{"model": "audio embedding model", "targets": ["voice"], "channel_attention": "se"}
Rows from block 6, named by matrix and row number. Rows with one number belong to one channel. Each number is 128 + 32 x the weight over its row's rms, rounded and kept within 0 to 255. All counts start at 0. After the name is the row's rms in percent of the matrix's.
# convs1: first pointwise conv (model.blocks.6.convs.1.weight, 288x240x1), inputs 120-239
# convs3: second pointwise conv (model.blocks.6.convs.3.weight, 288x288x1, transposed), outputs 96-191
convs1.56 102 [181  80 121 155 134  92 155 125  63 141  95 111 157 166 205 128  62 131 122 122 132 165 125 117 109 107 143 132  69 139  90 163 116  64 130 157 112  85 169 138 103 138 121 103 117  80 138  69  93 145 104 130 115 163  74  93 145 152 131 107 121 138 210  74 138 120 105 109 104 177 149 100 158 151 110 137 128 109  45  86 153 182  86 171 107 211 137  96 111 143 135 191 151  82 128 139 152 114 128 156  96  96  92 122 109 134 141  68 128 109  84 102 131 162  64 136  93 171 141 155]
convs1.57 098 [131 125 130 130 165 183 202  98 121 114  93 177 103 144 113 139 130 185 113 152 149 133 115 160  84 108 128 124 144 118  94  87 168  82 119 119  84 101 157 155  96 101 115 156 125  73 126 117 170 123 171 111 149 115 162 112  85  56 202 117 160 154  72  99 140 100 130 161 142 102 194 123 157 142 161 119 111 137 121 140 146 135 132 126  91 100 114 125 133 136 167  87 179  91 112  77 198 131  89 115 142 189  89 115  94 117  68 128 106 124 103 150 119 170 137 111  76 138 123 130]
convs1.58 101 [147 125 135 117  87 125 119 122  65 129 107 159  53 129  60 158 137 144  90 124 157 119 192 160 130 106 112 125 117 141 100 148 151 108 156  90 129 118 159 173 152 129 139 167  84 111 137 113  81 196 177 158 112 103 135 151 174 189 161 187  95 116 110 140 138 101 106  81  84 137 138 142 186 149 189 239 130 128  95 132 120 144 152 150 104 124 100 128  97  57 158  73 103 165 139 114 178 149 178 150  98 158 103 157  75 136 138 151 161 134  96 155  96 109  99 126 108 131 159  80]
convs1.59 100 [101  89  93 130  74  87 176  96 180 167 149 171 155 117  55 135 110 126  93 117 136 111 139  88 115 119 116  92 212 124 130 143 114  94 157 139 161 133 114 142 121 159 148 149  97 230 148 178  75 181 157 165 102 121 147 144 132  91 139  99 111 180 154 119  66 130 153 123 124 143 131  80  71 127 175 143  91 117 117 117 164 126 147 137 115  71 103 159 159 132 133 143  99 168 133  99 132 106 112 125 115 136 123  82 204 201 116 104 111 171 141 139 157 141 217  84 143 171 103 109]
convs1.60 100 [134  68 119 135 134 114 143 121 116  86 147 133 143 100  82  73 104  93 115  48 123 164 128 112 137 155 129 132 134 132 203 178  82  90 127 116  85 132 170 159  76 127 152 115 170  99 135 161  82 163  82 171 126 145 149  57 102 134 146 170  85 137 122 173 139 167 107 128 151 113 108 153 150  91 113 169 172 161 159  90 101 180 111 130  93 153 162 129 102 117 125 120 101 141 129 173 117 115 124 159 172 109 119 125  95  83 119  93 153 119  87 103  83 181 163  91 144 160 147 106]
convs1.61 098 [105 134 102 111 130 117  94 112 192 156 128 105 125 117 125 115  85 183 121 167 129 155 132 131  62 132 130  75 136  58 135 128 154  34 175 126 116 116  96 138 178 146 185 129 176 138 131 115 123 113 194 117 129  99 147 169  97 127  92  79 141 145 107 133 104 143 121 144 128 151 115 124 130 133 151  70 111 115 141  85 135 125 148 166 166 118 192 151 134 123 157 125 182 119 128 134 150 178 148 123 170 127  89  68 186 178  89 118 134 123 143  47 182 103  77 104 149 150 112 135]
convs1.62 099 [ 92 125 135 108  83 145  92 125 155 149 115 154  76 101 144  76 154 121 118 113  62 140 138 176 169 164  99 112 153  80 130 150  92 150 151 127  89 126  98  93 100 124 147  59  89 158 129 167 141 186 113 140 170 131 116 113  83 146 124 119 137  94 179 102 194 170 123 107 156 131 105  94 165 140 145 136 145  95 114 130 144 143 114 109 141 162 147 115 176 117 134 108  77 163  89 134  90 154 141  88 143 144 100  64  58  96 166 127 105 145 119 135  97 152 139  85 136 136 120 127]
convs1.63 102 [107 174  99 154 132  95 128 145 100 104  77 103 128 183  87 111 109  96 115  94  99 179  92 141 164 139 130 113 104 141  94 164 103 196 136 110 109 102 155 179 148 152 106 125  96  97 108 104 100  84  75  66 130 159 116 121 149 166 107  92  81 131  75 120 193 121 154  20 170 189  95  93 162 163 140 108 131 125 150 125 108 122 140  94 117 173 136 136  82 138 144  86 142  98 103 162 161 154 189 138 126 160 155  89  88 128 129 115 159 122 160  68 104 145 125 133 110 178 118 117]
convs1.64 100 [175 111 108 160 124 141 117 132  75 129  60 145 132  85 146  85 153 170  65 145 147 132 142 187 149 169 144 143 133 113 163 108 133 128 105 145 147 135 129 115 131 191 153  86 203  79 153 106 166 160 143 112 153 140 145 146 115 111  91 101 103 129  60  61 119 156 179 131  46  88 145 109 122 160  84 183 150 148 108 189 121 160 137 128  79 118  95 128 115 137 168 125 109 122 155 157 148 117 168  93  71 135 106  98 130 162 125 155  88  85  62 162 189  85 106 103 131 120  67 163]
convs1.65 101 [144 103 123 129 127 139 112  94  93 106 144 125 127  96 130 128 138 149 135 115 138  62  76 142 129 135 101 179 161 137 117 123 177 119 148 136  37  57 130  74  88 134 128 154 124 159 116  64  99 147 138 102 169 146 184 128 128  89 155 125 117 169 105 150 138 110 138  98  52 161  95 144  94 156 139  54 108 124 177  95 108 176 127 124  80 110 128  69 111 134 143 142 118 117  93  96 100  85 196 128 152 123 163 183  88  78  91 102 132  66 116 171  95 139 136 144 132 106  69 150]
convs1.66 099 [115 155  89  96 126 139 128 114  49 130 104 136 125 102 105 128 132 146 104 110 134 138 182 175 131 105 112 158 149 174  70 118 149  72 141 168  84 119 140 110 116 136 117 110 170 196 185  77  74 109 101 108 120 129 197  67 131 162 139  83 120  92 101 124 159 134 150  87 184 141 153 156 111 126 172 147  77 125 142 139 175 119 155  72 107 109 107 140 116  87 149  87  82 123 102 111 154 111 124 186 123 150  37 192 152 137 146 156 225 141 150  40  73 127 153 155 134  97  66  96]
convs1.67 098 [174 102 101 166 191  98 134 132 118 194 150 131 133 115 108 162 138 111 160 145 124 149  76  47 125 129  82  93 121 115 161 103 144 116 137 154 150 154 160 133 103 200 150 151 104 154  43 145 110 149 128 120 107 162  83  67 120 163  94 124 130 154 108 139 116  84 111 102 141  98 186  89 108 131 101 124  79 123 184 120  88 142 123 136 132 158 114 101  92 115 145 147  99 108  99  57 133 128  90 127 202 168 164 140 126 161 127  98 129 151 114 139  97 129  91 102 127 152 123  89]
convs1.68 099 [144 151 123 136  78 186 164  82 113 218 104 118 126 166 142 138  99 118 113 157 167 119 126 110  99  94  93 123 174  95 105 118  86 127  95 157  77 107 131 194  82 148 149 154  86 151 171  83 147 165 142 165 123 108  95 147 100  72 126  65 125 193 121 116 166 138 148 137 110  83 190 175 169 198 131 130 163 179  97 155 151 138 120 134  69 169 159 160  64 141 172 141 113 114  82 186 152 132 142 165 113 169 131 167 103 140  69 130 119 100 113 108 124 136 169 140 106 183 107 142]
convs1.69 098 [140  89 147  93 124 130 121 131 109  85 146 114  84 152 151 129 129  98 183 112 148 156  95 107 127 119  90 149 126  98 133 103  94 116  53 119 126 124 167 142 176 147 114 152  88 108 121  81  45 107 185  98 139 141 156 112 117 137 157 231 111  92 126 212 122 142 124 179 113 158 112  93  81 101  84 142 155 102 152 145  66 152 116 103 149  93 163  92  83 142 128 140 112  98  97  77 130 135 102 119 141 152 120 153 175 106 134 121 167  97 104 188 112  83 156 131 114 140 135 169]
convs1.70 109 [ 97 150 155 149 140  88 159 120 153  92 132 118 164 150  54  90 119 135 112 109 183 110 162 178  83 122 141 167 139 109 119 157  95 101 157 165 161  92 109 155 143 152 132 103 131 143 168 118 117 201 143 198  42 110  69 138  94 130 169 118 200  49 110 160 139 178 120 144 123  83 123 102 129 151 130 173 178 107  96 174 114 144 126  91 108 180 112 159 159  62 120  80  84  84 146 131 134  57  94 103 118 110 169 178  84  94 142 144 178 135 122 132 107 161 138  52 107  99 146 123]
convs1.71 099 [119 138 193 168  88 126 117 175 147 107 103 113  72 160  90 184 153  82 125 127  89 136 150 164 158 106  67  87  67 134 149 125 109 131 146  86  72  93 170 132 174 145  88 116 127 132 131 161  62 165 120 129 134  80 162 107 121 128 138 179  94  75  96 168 180  88 114 156  97 119 138 140 138 134 177  96 220 131 145 129  94 170 128 106 132 173 137 105 121  93 135 150 128 151  89  93 139 119 113 178 137 156  38 146  87 139  99 175 136 119 102 116  86 121 125 143  65  96 129 154]
convs1.72 099 [134 141 122 128  84 111  96  97 140 144 174 122  79 179 168  71 111 101 116  82 190 115 155  73 162  80  82 174  42  88 104  89 175 132 136  64  94 119 149  97  82 127 166 133  45  83  95 148  98 165  95 187 138  93 133 103 151 142 122  75 144 148 106 171 122 149 155 130 126  95 190 135  88  65 127 114  90 133  70  85 123 109 130 123 112  88 119 165 114 100  85 129 141 124 116 128 109 159 104  73 188 113 156 141 157  81 129 119 155  99 111 112 117 129 155  87 160 149 150 194]
convs1.73 090 [105 109 127 155 161  92 122 153 120 149 101 138 110 138  79 157 148 147 106 115  83  42 135 200 118  77 136 166 223 119 164 135 125 107 149 171 103 120 147 115 206 143 121 215 152 122 124 139 115 126  92 119 134 108 138 127 141 124 200 112 183  92 166 107 179 103 106 142  78 112 138  92 101 111 156 134 144 129  67 131 106  97 132 108 116 125 132 117 147  93 125 151 124  62 106  94 105 132 111 157 106 140 140 141 120 144  88 111 221 107 111  72 100 106 120 162 137  98 179 125]
convs1.74 101 [136 180 101 136  97  88 127  88  84  93  70 112 124 100 128 117  89 134 164 169  95 145 113 147 133  97 145 100 155  80 109 143 103 133  84 203 202 134 127 157 140 127 149 116 165 145 156 181 154  67 133  86 100 147 136 103 115 182  97 105 116 107 202 166  56 127 115 110 140 142  76 104 163 153  72 144 160  91 109 109 133 181 166  76 149 140 129 133  80 131 164 125 126 146 167 135 139  96 135  87  98 153 168 197 147  96 145 131 112 148 107 138 178  67 114 112 138 109 107 153]
convs1.75 101 [148 131 111 169 114 162 154 119 120 170 120 170 167 137 186 136 137 195  62 138 176 116 119 146  64  77 127 103  98 138 100 138 143  99  80 144 100 135 107 162 153 122 171 115 156 163 120 136 182 110 157 114 127 140 116 151  90 147 104  86 148 169 100  76 107 105 152 131  99  49 173  90 136 138 118 105 157 148  85 109 136 166  67 127 100 154 180 134 175  97 134 109 163  96 129 160 190 113 100 149 133 125  92 148 103 103 101 122  65 126  62 108 154 124  47 158 151 113 120 149]
convs1.76 102 [122 150 136 130 155 112 184 130 119 105 121 121 158  65 136  86  85 147 111 131 126 143  82 175 119 148 159 156 147 116 134 129 132 137 127 179  99 108 135 146 128  57 159  79 186 181 158 118 116 110 149 124 172 106 157 104 150  71  57 118 165 179 152  91  85 190 170  85 108 163 110  94 147 159 169 123  56 150 170 140  81  61 123 135 169  84 118  85 153 171 113 171 158 137 120 127 159 136  81 125  88 117  72 170 166 100  77 104  79 138 127 158 154 134  58 111 133 111 133 134]
convs1.77 105 [144 170 126 100 105 106 170  80 140 111 171 170 152 153 148 161 119  74 147 117 148 108  87 100 213 123 117 187 118 132 129 106 128 119 121  88 150 161 183 138 150 192  72 152 106  85  75 116 118  74  87 107 195 197 110 102 139  87 112 180 104 153 155 162 112  67 111 184 139 158 147 139 106  85 161 173 143  78 119 122 101 141  97 135 111  74 132  73 124 135 139 161 111  98 121 134 119 208 103  95 131 160 151 181 168 143  69 141 157  65 104 150 138 100 186 173 118  71 133 151]
convs1.78 102 [137 189 109  95 160 152 128 111 117 121 136 160 155  95 171 111  96 187  96  91 125 181 145 118  90  87 141 104 161 117 119 109 196 153 123 127  89 117 129 146  92 106 150 133 140 103  50 181 115 127 174 156 130 129 154 145 108 196 145 142  54 132 140  94 133 157 115 150 119 102 154 170 102  83 127 128 131 128 109  97 123 125 104 104 120 126  67 171  84  50 180 174 159 131  92 117 150 101  50 170 178 134  86 100 176 122 101 142 147 120 126 136  95  88 151 128 147 149  72 125]
convs1.79 097 [115 138 123  84 169 153 156 122 120 150 100 119 152 177 154 102 150 156 119 115 124 180  82 133 112  95 117 128  81 120 106  99 129 133  87 151 167 125 136 106 151 198 123 189 105 106 163 108  88  65 126  74 156 139 152 113 133 110 127 131 135 104  65 211  24 130  87 142 183 171 125 132  76  90  97 115 107  44 200 156 121 127 107 166 143 121 129 111  99 131 122 134 116 154 122  80 121 120 134 128 225 117  90 163 167 174 120 162 179  99 151 132 204 102  96  98  78 119 126 149]
convs1.80 099 [108  81 119 109  85 149 159 144 101 110  99 135  78  81 143  88 136 107 126 130 140 199 132  86 157 168  98 126  88  57 161 105 108 104 152 112 100 118 178 157 115 142 103 126 126 116 140 104 158 148  91 137 130 132 162 124  98  91 141 155 124  91 100 149 134 165 130  99 102 107 127 125 115 144 153  55 180 162 114  97 137 185  94 138  79 150 140 115  65  89 103 131 109 114  97 175 128 121 135 124 163 111 113 136 140 125  83  95  86 126 120 140 131  93 173 107 150 129 139 148]
convs1.81 104 [144 105 108 123 122 106 118 139 130  76 142 102 111 149 103  34 152 144 150 158 182  65 142 154  92 138 170 119 137  61 193 126 108 143 108 127 130  87  95  85 136 106  71 160 120 118 185 139  82 204 147 168 168 131 142 102 122 104 152  69 104 128 116 190 134 208 166 130 101 112 137 114 133 125  96 125  96 161 104 135  92 124 113 108 101 100  86 130 136 123  91 170 124 155 148 109  84 100 146 142  99  93 119 107 138  88 109 129 200 121 162 142 127 163 169  42 158  99 152 143]
convs1.82 099 [173 108 123  68 158 164 116 163 152 117 162 111 115 169 126 158 141  77 117 128  94 112 147  84 170 125 171 138 131 136 133 113  51 125  82 135 195 174 149 105 102 126 132 195 106  90 109 131  84  81 184  85 127  99  88 142 122 124 131 121 124 127 126 154 106 117 101 119  69 129  60  44  85  66 101 163 122 117  95 127 160 184  94 133 132  58 176 106 172 143  92 138 159 119 135 133 148 152 119  87 151  99 147 147 180 151 142 125 161 117  85 130 138  87 158 141 101 164 142 115]
convs1.83 106 [131 207 127 165 130  98 175  85 101 131 105 117 133 120 128  97 106 105  98 134 163 133 139 128  87  95 105 138 123 123 104  65  30  89 179 124 159 113 127  94 148 102 136 169 139 165 179 115 117 150 166 130 135 141 104 118 125 153 150  62  93 119  87 133  85 155 152  84 130 138 130 161 118 146 127 122 134 102 129 101 158 181 110  57 151 105 118 161 114  57 148 104  96 145 206 127 132 119 173 137 114 147 123 180 138 113 118  96 194 160 152  81 114 171 131  97 135 143 105 137]
convs1.84 101 [151 114  72 104 173 126 159 176 156 124 121 130 152 123 138 114 137 113 132 119 153 124 107 110 155 102 156 117 105 192 113 100 127 128  76  77 122 153 126 176 178 214 102 126  68 120 126 150 108 106  79 122 118  95  86  74 145 107  89  85  97  83 112 175 124 148  73 138 163 142 136 209 131 102  92 145 125  64 223 126 163 163 106 141 167  98 154 128 130 133  97 136 153 109 147  83 124 128 112  83 214  84 121 160 145 154  91 139 143 143 118 133 127  83 181 125 149  88 148 150]
convs1.85 097 [123 150 136 171 173 176 166  59 120 183  95 121  76 129 108 120 160 132 107 135 109  88  34 129  95 122 155 148  93 140 121 151 179 120  64 188 175 134 117 103 121 171 147 204  90 170  95 139 125 178  94 191  84 108 165 152 165 145 152  95 146  65 146 177 143 121 204 104 137  86 133 105 106 141 102 107 144 157 161 160 105 125  93 143 139 129 128 116 124 151 118 143 158  90 159 125 156 131 132 166 112 130 114  96 110 135 124 141 226 108 152 131  94  93 116 121  95  77 156 152]
convs1.86 105 [140 162 163 159 112 113 132  65 122 153 162 123 147 161  86 127 117 110  59 103 135  47 140 129 145  92 138 171 134 113 161 165 117 103 140 131 139 153 132 148  46 163  81 147 132 114 152 119 126 116 133 126 107 117 128 139 100 184 171 129 148 134 121 105 143 109 137 151 172 124 165 177 108 101 100  54 120  96  92 156 182 161 106  81 131  68 116 131 145  99 118 138 127 145 168 139 167 157 109  98  80 111  88 123 118 139 120 113 175 191 124 150 122 112 179 127  74 109  62  60]
convs1.87 105 [107 193  93 112 119 114 156 167  68 124 105 139 127 136 107 157  97  66  72 131 156 194 217  96  83 122  95 124 140 116 117 126  70 102 174 104 179  80  88 125 150 171 117 141  89 166 170  79 116  90 150  83 119 111 134  91 134 158 175 135  75 115  66 156  99 123 114 109  89  45 124 111 121 119 172 134 136 115 165 126 131 142 108 131 110 128 113 159 105 104 133 125  84 146 157 151 130 145 161 132 106 168 117 148 176  83 106 126 150 145 118  97 179 168 162 181  99 135  96 162]
convs3.56 079 [155 180 125 117  98  89 184 132 133 149 149 111  76 194 146 115 138  95 127 159 204 133 150 142 159  87 139  58 133 108 111  99 121 131  89  53 152 119 155 137 172  97 130 154 122 123 152 206 183 122 109  89 108 117  63 100 154 142 161 139  96  93 116 184 129 127 142 114 112  79 111 139 127 127 117 162 124 186 136 129 152 146 162 105  75 153 129 189 130 149 152 108  70 113 128  91]
convs3.57 086 [122 134 140 126 128 174 191 127 161 110 132 107  84 114  80 130 136 138 135  95 216 185  80 108 129  56 141 134 101 118 119  92  95 192 141 133 155  87 114 133 189 127 171 121 104 149 142 158 140 187 130  68 120 116  85 148 134 133 106 107 184 144 121 145 173 144 126 101 101 126  84 129 124  97 157 134 141 145 129 128 138 144  84  93  45 121 144 110 154 158 100 150 116  88 114 117]
convs3.58 091 [103 125  92 140 158 148 167 109  82 135 127 119 105  57 137 137 119 165  96 143 149 118 104  80 137 119 141 102 104 104 169 118  95  50 169 173 155 173  53 154  86 138 163 204 150 114 111 110  94 191 136  94 144 137 121 115 115 138 124 115  77 142 101  97 160 161 122 158 158 140 153  82  76 131 120 143 143  78 120 105 141  85 157 161 116 124  99 136 142  71 134 155 165 149 152  88]
convs3.59 092 [112 102 143 185  76 108 125 137 135 112  57 109 146  85 141 123 130  92 171 158 208 158 161 114 150  79 128 155 125  73 167 100 122 146 128 121  94  72  85 173 129 123  90 123 159  72 132  94 124 112  70 126 187  79  89 116 119 129 104 162 155  73 158  65 125  75 114 102 125 125 121 177 156 102 141 118 128 121 100 160 144 142 164  95 127 155  54 108 155 160 110 115 129  95  80 174]
convs3.60 105 [127 111 119 147  99  96 128 110 143  89 132 130 109 145 157  91  82  89 176 132 136 100 142  89 105 155 137  77 168 150 126 150 117 151 108  89 121 132 105 109 155  88 128 155 124 102 126 114 154  92  84 106 119 183 136 127 104  84 149  96  77  93 173 136 172 104 120 144 110  90 153 166 118 117 139 140 135 122 141  46 103 102  70 153 127 108 110 170 105  85 125  30 112 142 147  67]
convs3.61 079 [146 130 126 117 133 160 112  67 118 131 169 135  92  82  95 126  97 126 137 180 146 136  92 127 146 122 119 156  85 180  63 182 117 167 147  60 110 129 166 159  60 137  98 119 147 145 103 108 125 145 127 149  65  91  89  96 140 104 157 162  95 132 128 143 143 110 131 111 181 133 150 110 145 146  74 188 123 117  95 125  87 136 181 128 157 136 169 153 128 130 153 135 153 123 137 126]
convs3.62 083 [170 123 118 103  77 165 128 141 148  86 108 108 138 110  66 186 147  87 156 116 120 179 107  94 131 135 113 196 111 160 201 187 102 108 128 152 146  96  78 111 106 104 125 147 102 141  52 129 128 128 141 120 134 182 107  87 133 125 128 120 118 160 152 124 147 167 135 118 105 120 162 174 116 129 114 139 124 117 136  84 147 110 122 144 128 120 143 130 198 151  70 150 143 111  81  74]
convs3.63 107 [205 156 202 101 148  61 129 111 151 187 177 142 119 121 158 146 140 141 127 176 147  95 165 113 151  99 111  82 153 145 117 100 127 136  94  69  96 166 149 153 140 113  90  81 137 154 205 129 135 157  88 152  86 121 134  98 127 145 162 122 189 115 129 188  90 145 115  72 162 119  89 121 161  90 141 132 136 145 171 118 130 185 124  68 124 103 159 126 108 143 159  87 144  58 149  95]
convs3.64 107 [110 112 169 163 131 127 190 118 120  58 124  42  96 153 121 144 146 119 125  95 142 137 120  90 156  67 124 128 117 169 139 125 168 123 152 104 188  86  98 133  65 125 102 152  96  86 125 146 135 125 142 107 125  66  61  89 101 150 125 129 132 160 117 102 137 156 125  83  88 119 152 112 159 178 145 172 129 118 143 191 160 158 137 120  77 101 110 144 176 155 141 132 111  99 107 137]
convs3.65 081 [114 152 172 147 178 132 139  98 200 130 112 156 136 171 140 123 160 147 111 122 148  99 105 124 147 132 163 156 179 187 105 152 123 203  91  85  55 144 167 150 120  87 111 124 140 104  44 123 153 123  87 145 148 181  93 153 126 153 139 168 152  83 125 144 103  95 127  91 100  98 144  71 150 101 140  84 131 125 169 122 153 158 175  82 132 116 113 132 123 109  65 109 103  88 141 120]
convs3.66 087 [ 62 104 136 141 114 126  96 143 136 105 173 156  90 129 145 125 152 138 148 142 111 120 121 166 154 137 101 111 171  69 122  98 144 125  72 165 144 115 141  84 108 118 145 180 125 116 111  88 172 137 159 114  92 144 147 113 126 117 162  73 171 144 147 173 203 141 110 136 109 100 126 164 143 112  71 149 148 190 201 120 116 142 119 114 102 154 140 160 109 123 145  72  82 127  89 128]
convs3.67 103 [165 133 109 212 147 162 145 120 159  77  74 111  69 125 112 114 121 136 106  71 119  95 130 126 139 129 134 144  75 171 123 121 129  46 120 124 111 134 140 135 149 130 156  80 159  34  93 152 156 125 155 151 200 124 110  84 120 133 126 126 148 159 103  72 119 168 102 150  88 108 152 104 114 162 146 196 163 110 122 130 129 116 150 137 117 128  59 132 133 152 128 190 100 135 104 113]
convs3.68 085 [106 108  85 132 130 169 157  85 130 140  96 101 147 164  74 156 105 121 108  93 136 111  36 165 142 107 136 133  82 115 178 160 141 124 110  97 160 131  85 132  91 129 137 138 126 121  88  93 215  77 143 120 149 112 117 130 113 120 104 132 122 154 109 107 118 147 130 159  50  55 119 116 155 169 196 120 108 135 166 111 130 114 200 170 121 147 115 170 133 113 148 139  44 164 163  76]
convs3.69 112 [108  97  62 109 102 113 160 168 124 121 134  95 157 132 130 109  53  91 161 101 133 126 110  23 150 106  75 150 105  95 116  83 145 119 108 107 135 165 125 143 135  84 185 133 102 147 151 144 122 100  99 132 103 121 101 119 117  53 206 137 131 122 176 127 124 108 113 194 154 127 138 157 151 158 148 142 147 120 139  97  86  75 116 176 114  74 156 134  70  80 148 113 139 192 147 120]
convs3.70 110 [147 157 112 138 148 180  56  76 125 127  81 158 114 113 102 154 159 143 112 120  66 174 108 152 150 155 163 133  99 146 184 133 100  80 167 120  53  98  74 140  93 166 151 155 194 119 116  99 188 171  93 211 143 169 185 127 124 167  74 156 132  86  87 111 116  77 115 137 125  66 206  88 128 139 140 146 146 127  68  87 162 118 132 124 183 138 100 177 171 133 139  91  89 138  90  91]
convs3.71 091 [211 103 150 184 102  99  98 156 148 135  77 136 125 154 159 120 105 113 162 131  94 133 170 145 202 140  98  98 141 118 108  79 173 142 120   0 113 104 141 169 210 139 140  93 127  74 170 151 146 178 130 161 191 117 130  59  72  91 144 149 139 102 163 116  84 134 118 117 117 113 157 158 181 173 131 176 139 211 105 103  96 139 115 115 141 141  86 126 116 151 196 121 121 114 125 182]
convs3.72 110 [150 170 139 131 159 166 134 106  95  94 145  92 160 122  70 100 143 140 127  94  75  80  83 163 114 131 155 135  73 187 174 174 154  86 126 120 142 197  94 152 144 157  87 165 153 125 127 163 124 130 189 108  97 122 173  79 127 135 115 150 106 168 104  88 132 156 128 107 129 145 136  98 115  76 160 183 130 123 106 133 148 142 152 120 152 168 144 116 135  87 102 176 127 119 186 170]
convs3.73 086 [ 73 125 108 178 146 144 136 123 165 146 112 114 148 119 159 123 142 147 114  46 138  68 145 138  59 124 149 102 145 134 117 140 167 117 112 117 132 131 160  69 163 116 145 126 111  92 117 132  74  25  98  84 159 164 135 163 144 143 138 112 135  92 121  99  80 137 126 156 129 157 116 128 113 158 197 121 132 114 156 133 117 111  82 165  93 125  97  91 128  72 146 106 141 159 140 116]
convs3.74 101 [131 128 136 180 132 136  69 136 145 112  88 188 153 137 162  81 118 138 108 142  98 123 135 132 104 186 118  97 118  88 111 121 168 172  97 142  91  85 143 160 168 161 140  86 154  89 186 182  98 116 118 157 165 163 204  65 141 150 124 158 159 107 110 113  85 101 124 113 111 164 196 130 170 107 136 188 129 175 160 101 129 139 126 118 167  91  86 117 175 162 156 171 145 119 132 164]
convs3.75 131 [113 158 141  89 143 145 152 156 100 183 150  95 111 129 103 154 174 172  89 115 118 155 140 209 144 110 177 165 101  75 102  81 121 150 153  65 140 104 155 110 212 196 124  94 126 164  97 114  86 169 127 140  90 113 119 165 148 182  55  96 135 153  87 145 173 120 141 128 145 152 148 107 131  82 149 111 118 124  89 146 156 146 133 102 115 208 158  86 179 176  75 152 155  98  94 135]
convs3.76 086 [113 116 135 111 114  55 153 167 135  90 110 131 126 146 185 178 125 104 159 177 134 114 198 127 132  90  89 156 179 188 118 140  90 104 105 131 153 110 139 188 169 129 109 116 116 117 169 118 168 113 118 125 138 133 103 100 179 112 145 146 210 139 134 145  83 134 129 110  58 111  45 137 166 195 126 104 122  84 132 107 142 115  87 136  72 144 137 158 123 158 123 141 103 122 128 175]
convs3.77 102 [122 110 114 170 124 121 134 192 102 141  77  73 164 128 105 140  91 115 143 110 126 141 147  84  76  96  91 184 130 127 130  67 112  96 109 111 106 118 132  91  68 132 131 109 138  77 112 193  99 150 118 149 164  75 101 120 117  91 115 109 127 121 145 114 186 133 125 144 142 156 124 129 179 115 191 211 142  80 125 181 116  75 169 160 107 118 107  94 134 141 113 162 168 142 110 136]
convs3.78 097 [ 91 134 106 120 161  69 109 160 122 192 164 187  96 163 170 128 145 164  90 157 135 121 170 103  77 135 138 106 162 127  19 104 138 124 130  91 101 143 241 126 191 133 129  90 157 135 128  65  62 160  64 155 102  90 105 164 167 130 134 141 160 104 117 167 134  72 116 161 161 202 130 114 149 111 127 141 152 121 131 140 123  98 138 146 157 151 135  88 111 111  68 108 180 136  97 117]
convs3.79 115 [144 160 118 181 160 113 123  84 113  61 121 143 117 113 142 119 143 180  70 151 103 229 114 120 127 161 134  87 135 162  96 179 161 142 145 124 145  29 159 166 180 117 162 116 131  80 173 117  85 150 158 146 172 151 108 120 151 157 139 171 191 154  72 115  89 148 130 140 135 175 131  94 133 109 138 121 124 113  97 101 149 118 140 125 126 144  79  91 143 106 141 122 143 127  37 123]
convs3.80 109 [119 161 108 142 126 189 157  98 136 138 102  83  97 114  67 142 146 133 121 134 122 184  75 215 125 103 165 155  86 117 203 163 139 142 135 155 132  95  64 143 111 170  90 182  98 119  75 105 148 123 159 112 167 108  88 164 152 153  99 137 125 149 110 109 131 155 104 125  59 128 142 136  90 150 139 135 165 122 128 151 166 133 173 161  82 168 110 138 170 135 150 197  83 153  76 116]
convs3.81 085 [196 123 108 148 100 185 152 156  88 147 121 164 111 119  63 162  65  99 166 104 127 169  81 145 161  88 133 149  47 161 172 140 121 144  90 122 118  90 110 135 116 110 147  59  99 125 105  98 177 112 134 125 139  69 139 126 133  82  98 154 183 128 148 135  97 149 139 135  63  91 151 167 134 139 144 138  99  45 163 164  84 131 139 128 135 105 120 167  89 112 124 152  70 134 107  66]
convs3.82 112 [170 133 204 116 112 159 158 102 106  88 159 101 108 105 123 172 152 135 124  83 131 170 114 161 132 116 141 160 133 144 125 141  83 148 146 172 153  81 126 141 108 151  23  95  73 142  84 106 104 126 173  60 129 124 125 168 161 142 120 139 147 183 109 129  90 156 124  45 160 152 124 125  83 135 147 101 127 131 130 171 151 191 130  53  97 116 144  97 138 176 115 135 152  66  69 145]
convs3.83 096 [163 120 130 154 146 132 132 113 116 135  78 115 132 146 146 135 136 148 133 140 151 148 134 158 169 147 116 145 149 131 192 122  59 126  89 144 103  76  65 152  86 149 110 158 175  88 113  79 196 154  79 135 162 117 136 155 186 133 110 141 228  91 124  97 110  90 125 123  84  68 125 103 145 145 184 105 136  89 167 151 115 142 138 123 128 152  90 201 122 125 136  87  45 117  78  80]
convs3.84 102 [ 82  84 104 140 107 128 135 154 135 144 129  61 151 126 100 125 102 102 152  79 115 122  84 103  87 165 155 109  99 114 190  98  78  87 127 153 150 132  67 152 172 132 181 214 104 112 115 167 157 121 122  91 110 149 126 110 192 107 120 137 125 131 139 104 134 118 117 139  78 104 145 126 110 141 198 164 141 117 149 118 107 130 109 145 113 111 132 152 139 118 156 153  95 161 139 136]
convs3.85 081 [ 77 126 104 181 144 127 142 132 167 144 135 127 150 146 166 116 161 159 102  57 138  77 143 141  56 132 157  89 152 115 122 135 157 119 113 112 140 150 158  66 160 121 134 132 100  84 131 138  81  10 106  70 153 161 137 164 139 165 117 119 134  98 117 111  99 149 126 151 126 151 106 120 114 152 187 130 133 129 164 131 138 112  76 160  94 138  98  92 143  78 140 105 140 159 140 120]
convs3.86 129 [160 136 131 121  71 106 126 116 172 128 162 169  99  79 182  74 124  70 182 135  82 104 143 127 137 187 136 107 172 135 159 144 127 148 190 136 111 149  97 120 133 125 124 185 171 153 149  95  93 114  98 168 108 195 150 125 108 120 147 143  78  77 182 151  98 115 127 136 177 155 148 178  74 147 124 126 121 160 117  88 134 132 113 129 129 102 147  94 120  89 148  85 171 137 149 119]
convs3.87 123 [ 99 165 167 165 154 125 121 190 111 167 115 185 149 138 125  85 172 180  80 161 160  85 107 175 103 142 170 114 151 120 100  60 121 147 140  94 126 136 154 100 204 149  98  99  97  91 142 172 126 189 155 131 146 152 125 114 141 160  83  90  54 128  98 140 149 154 118  87 136 132 151  88  95  85  79 165 138 124  78 115 171 170 117 102 158 176  90 125 157 149 145 106 122  88 161  92]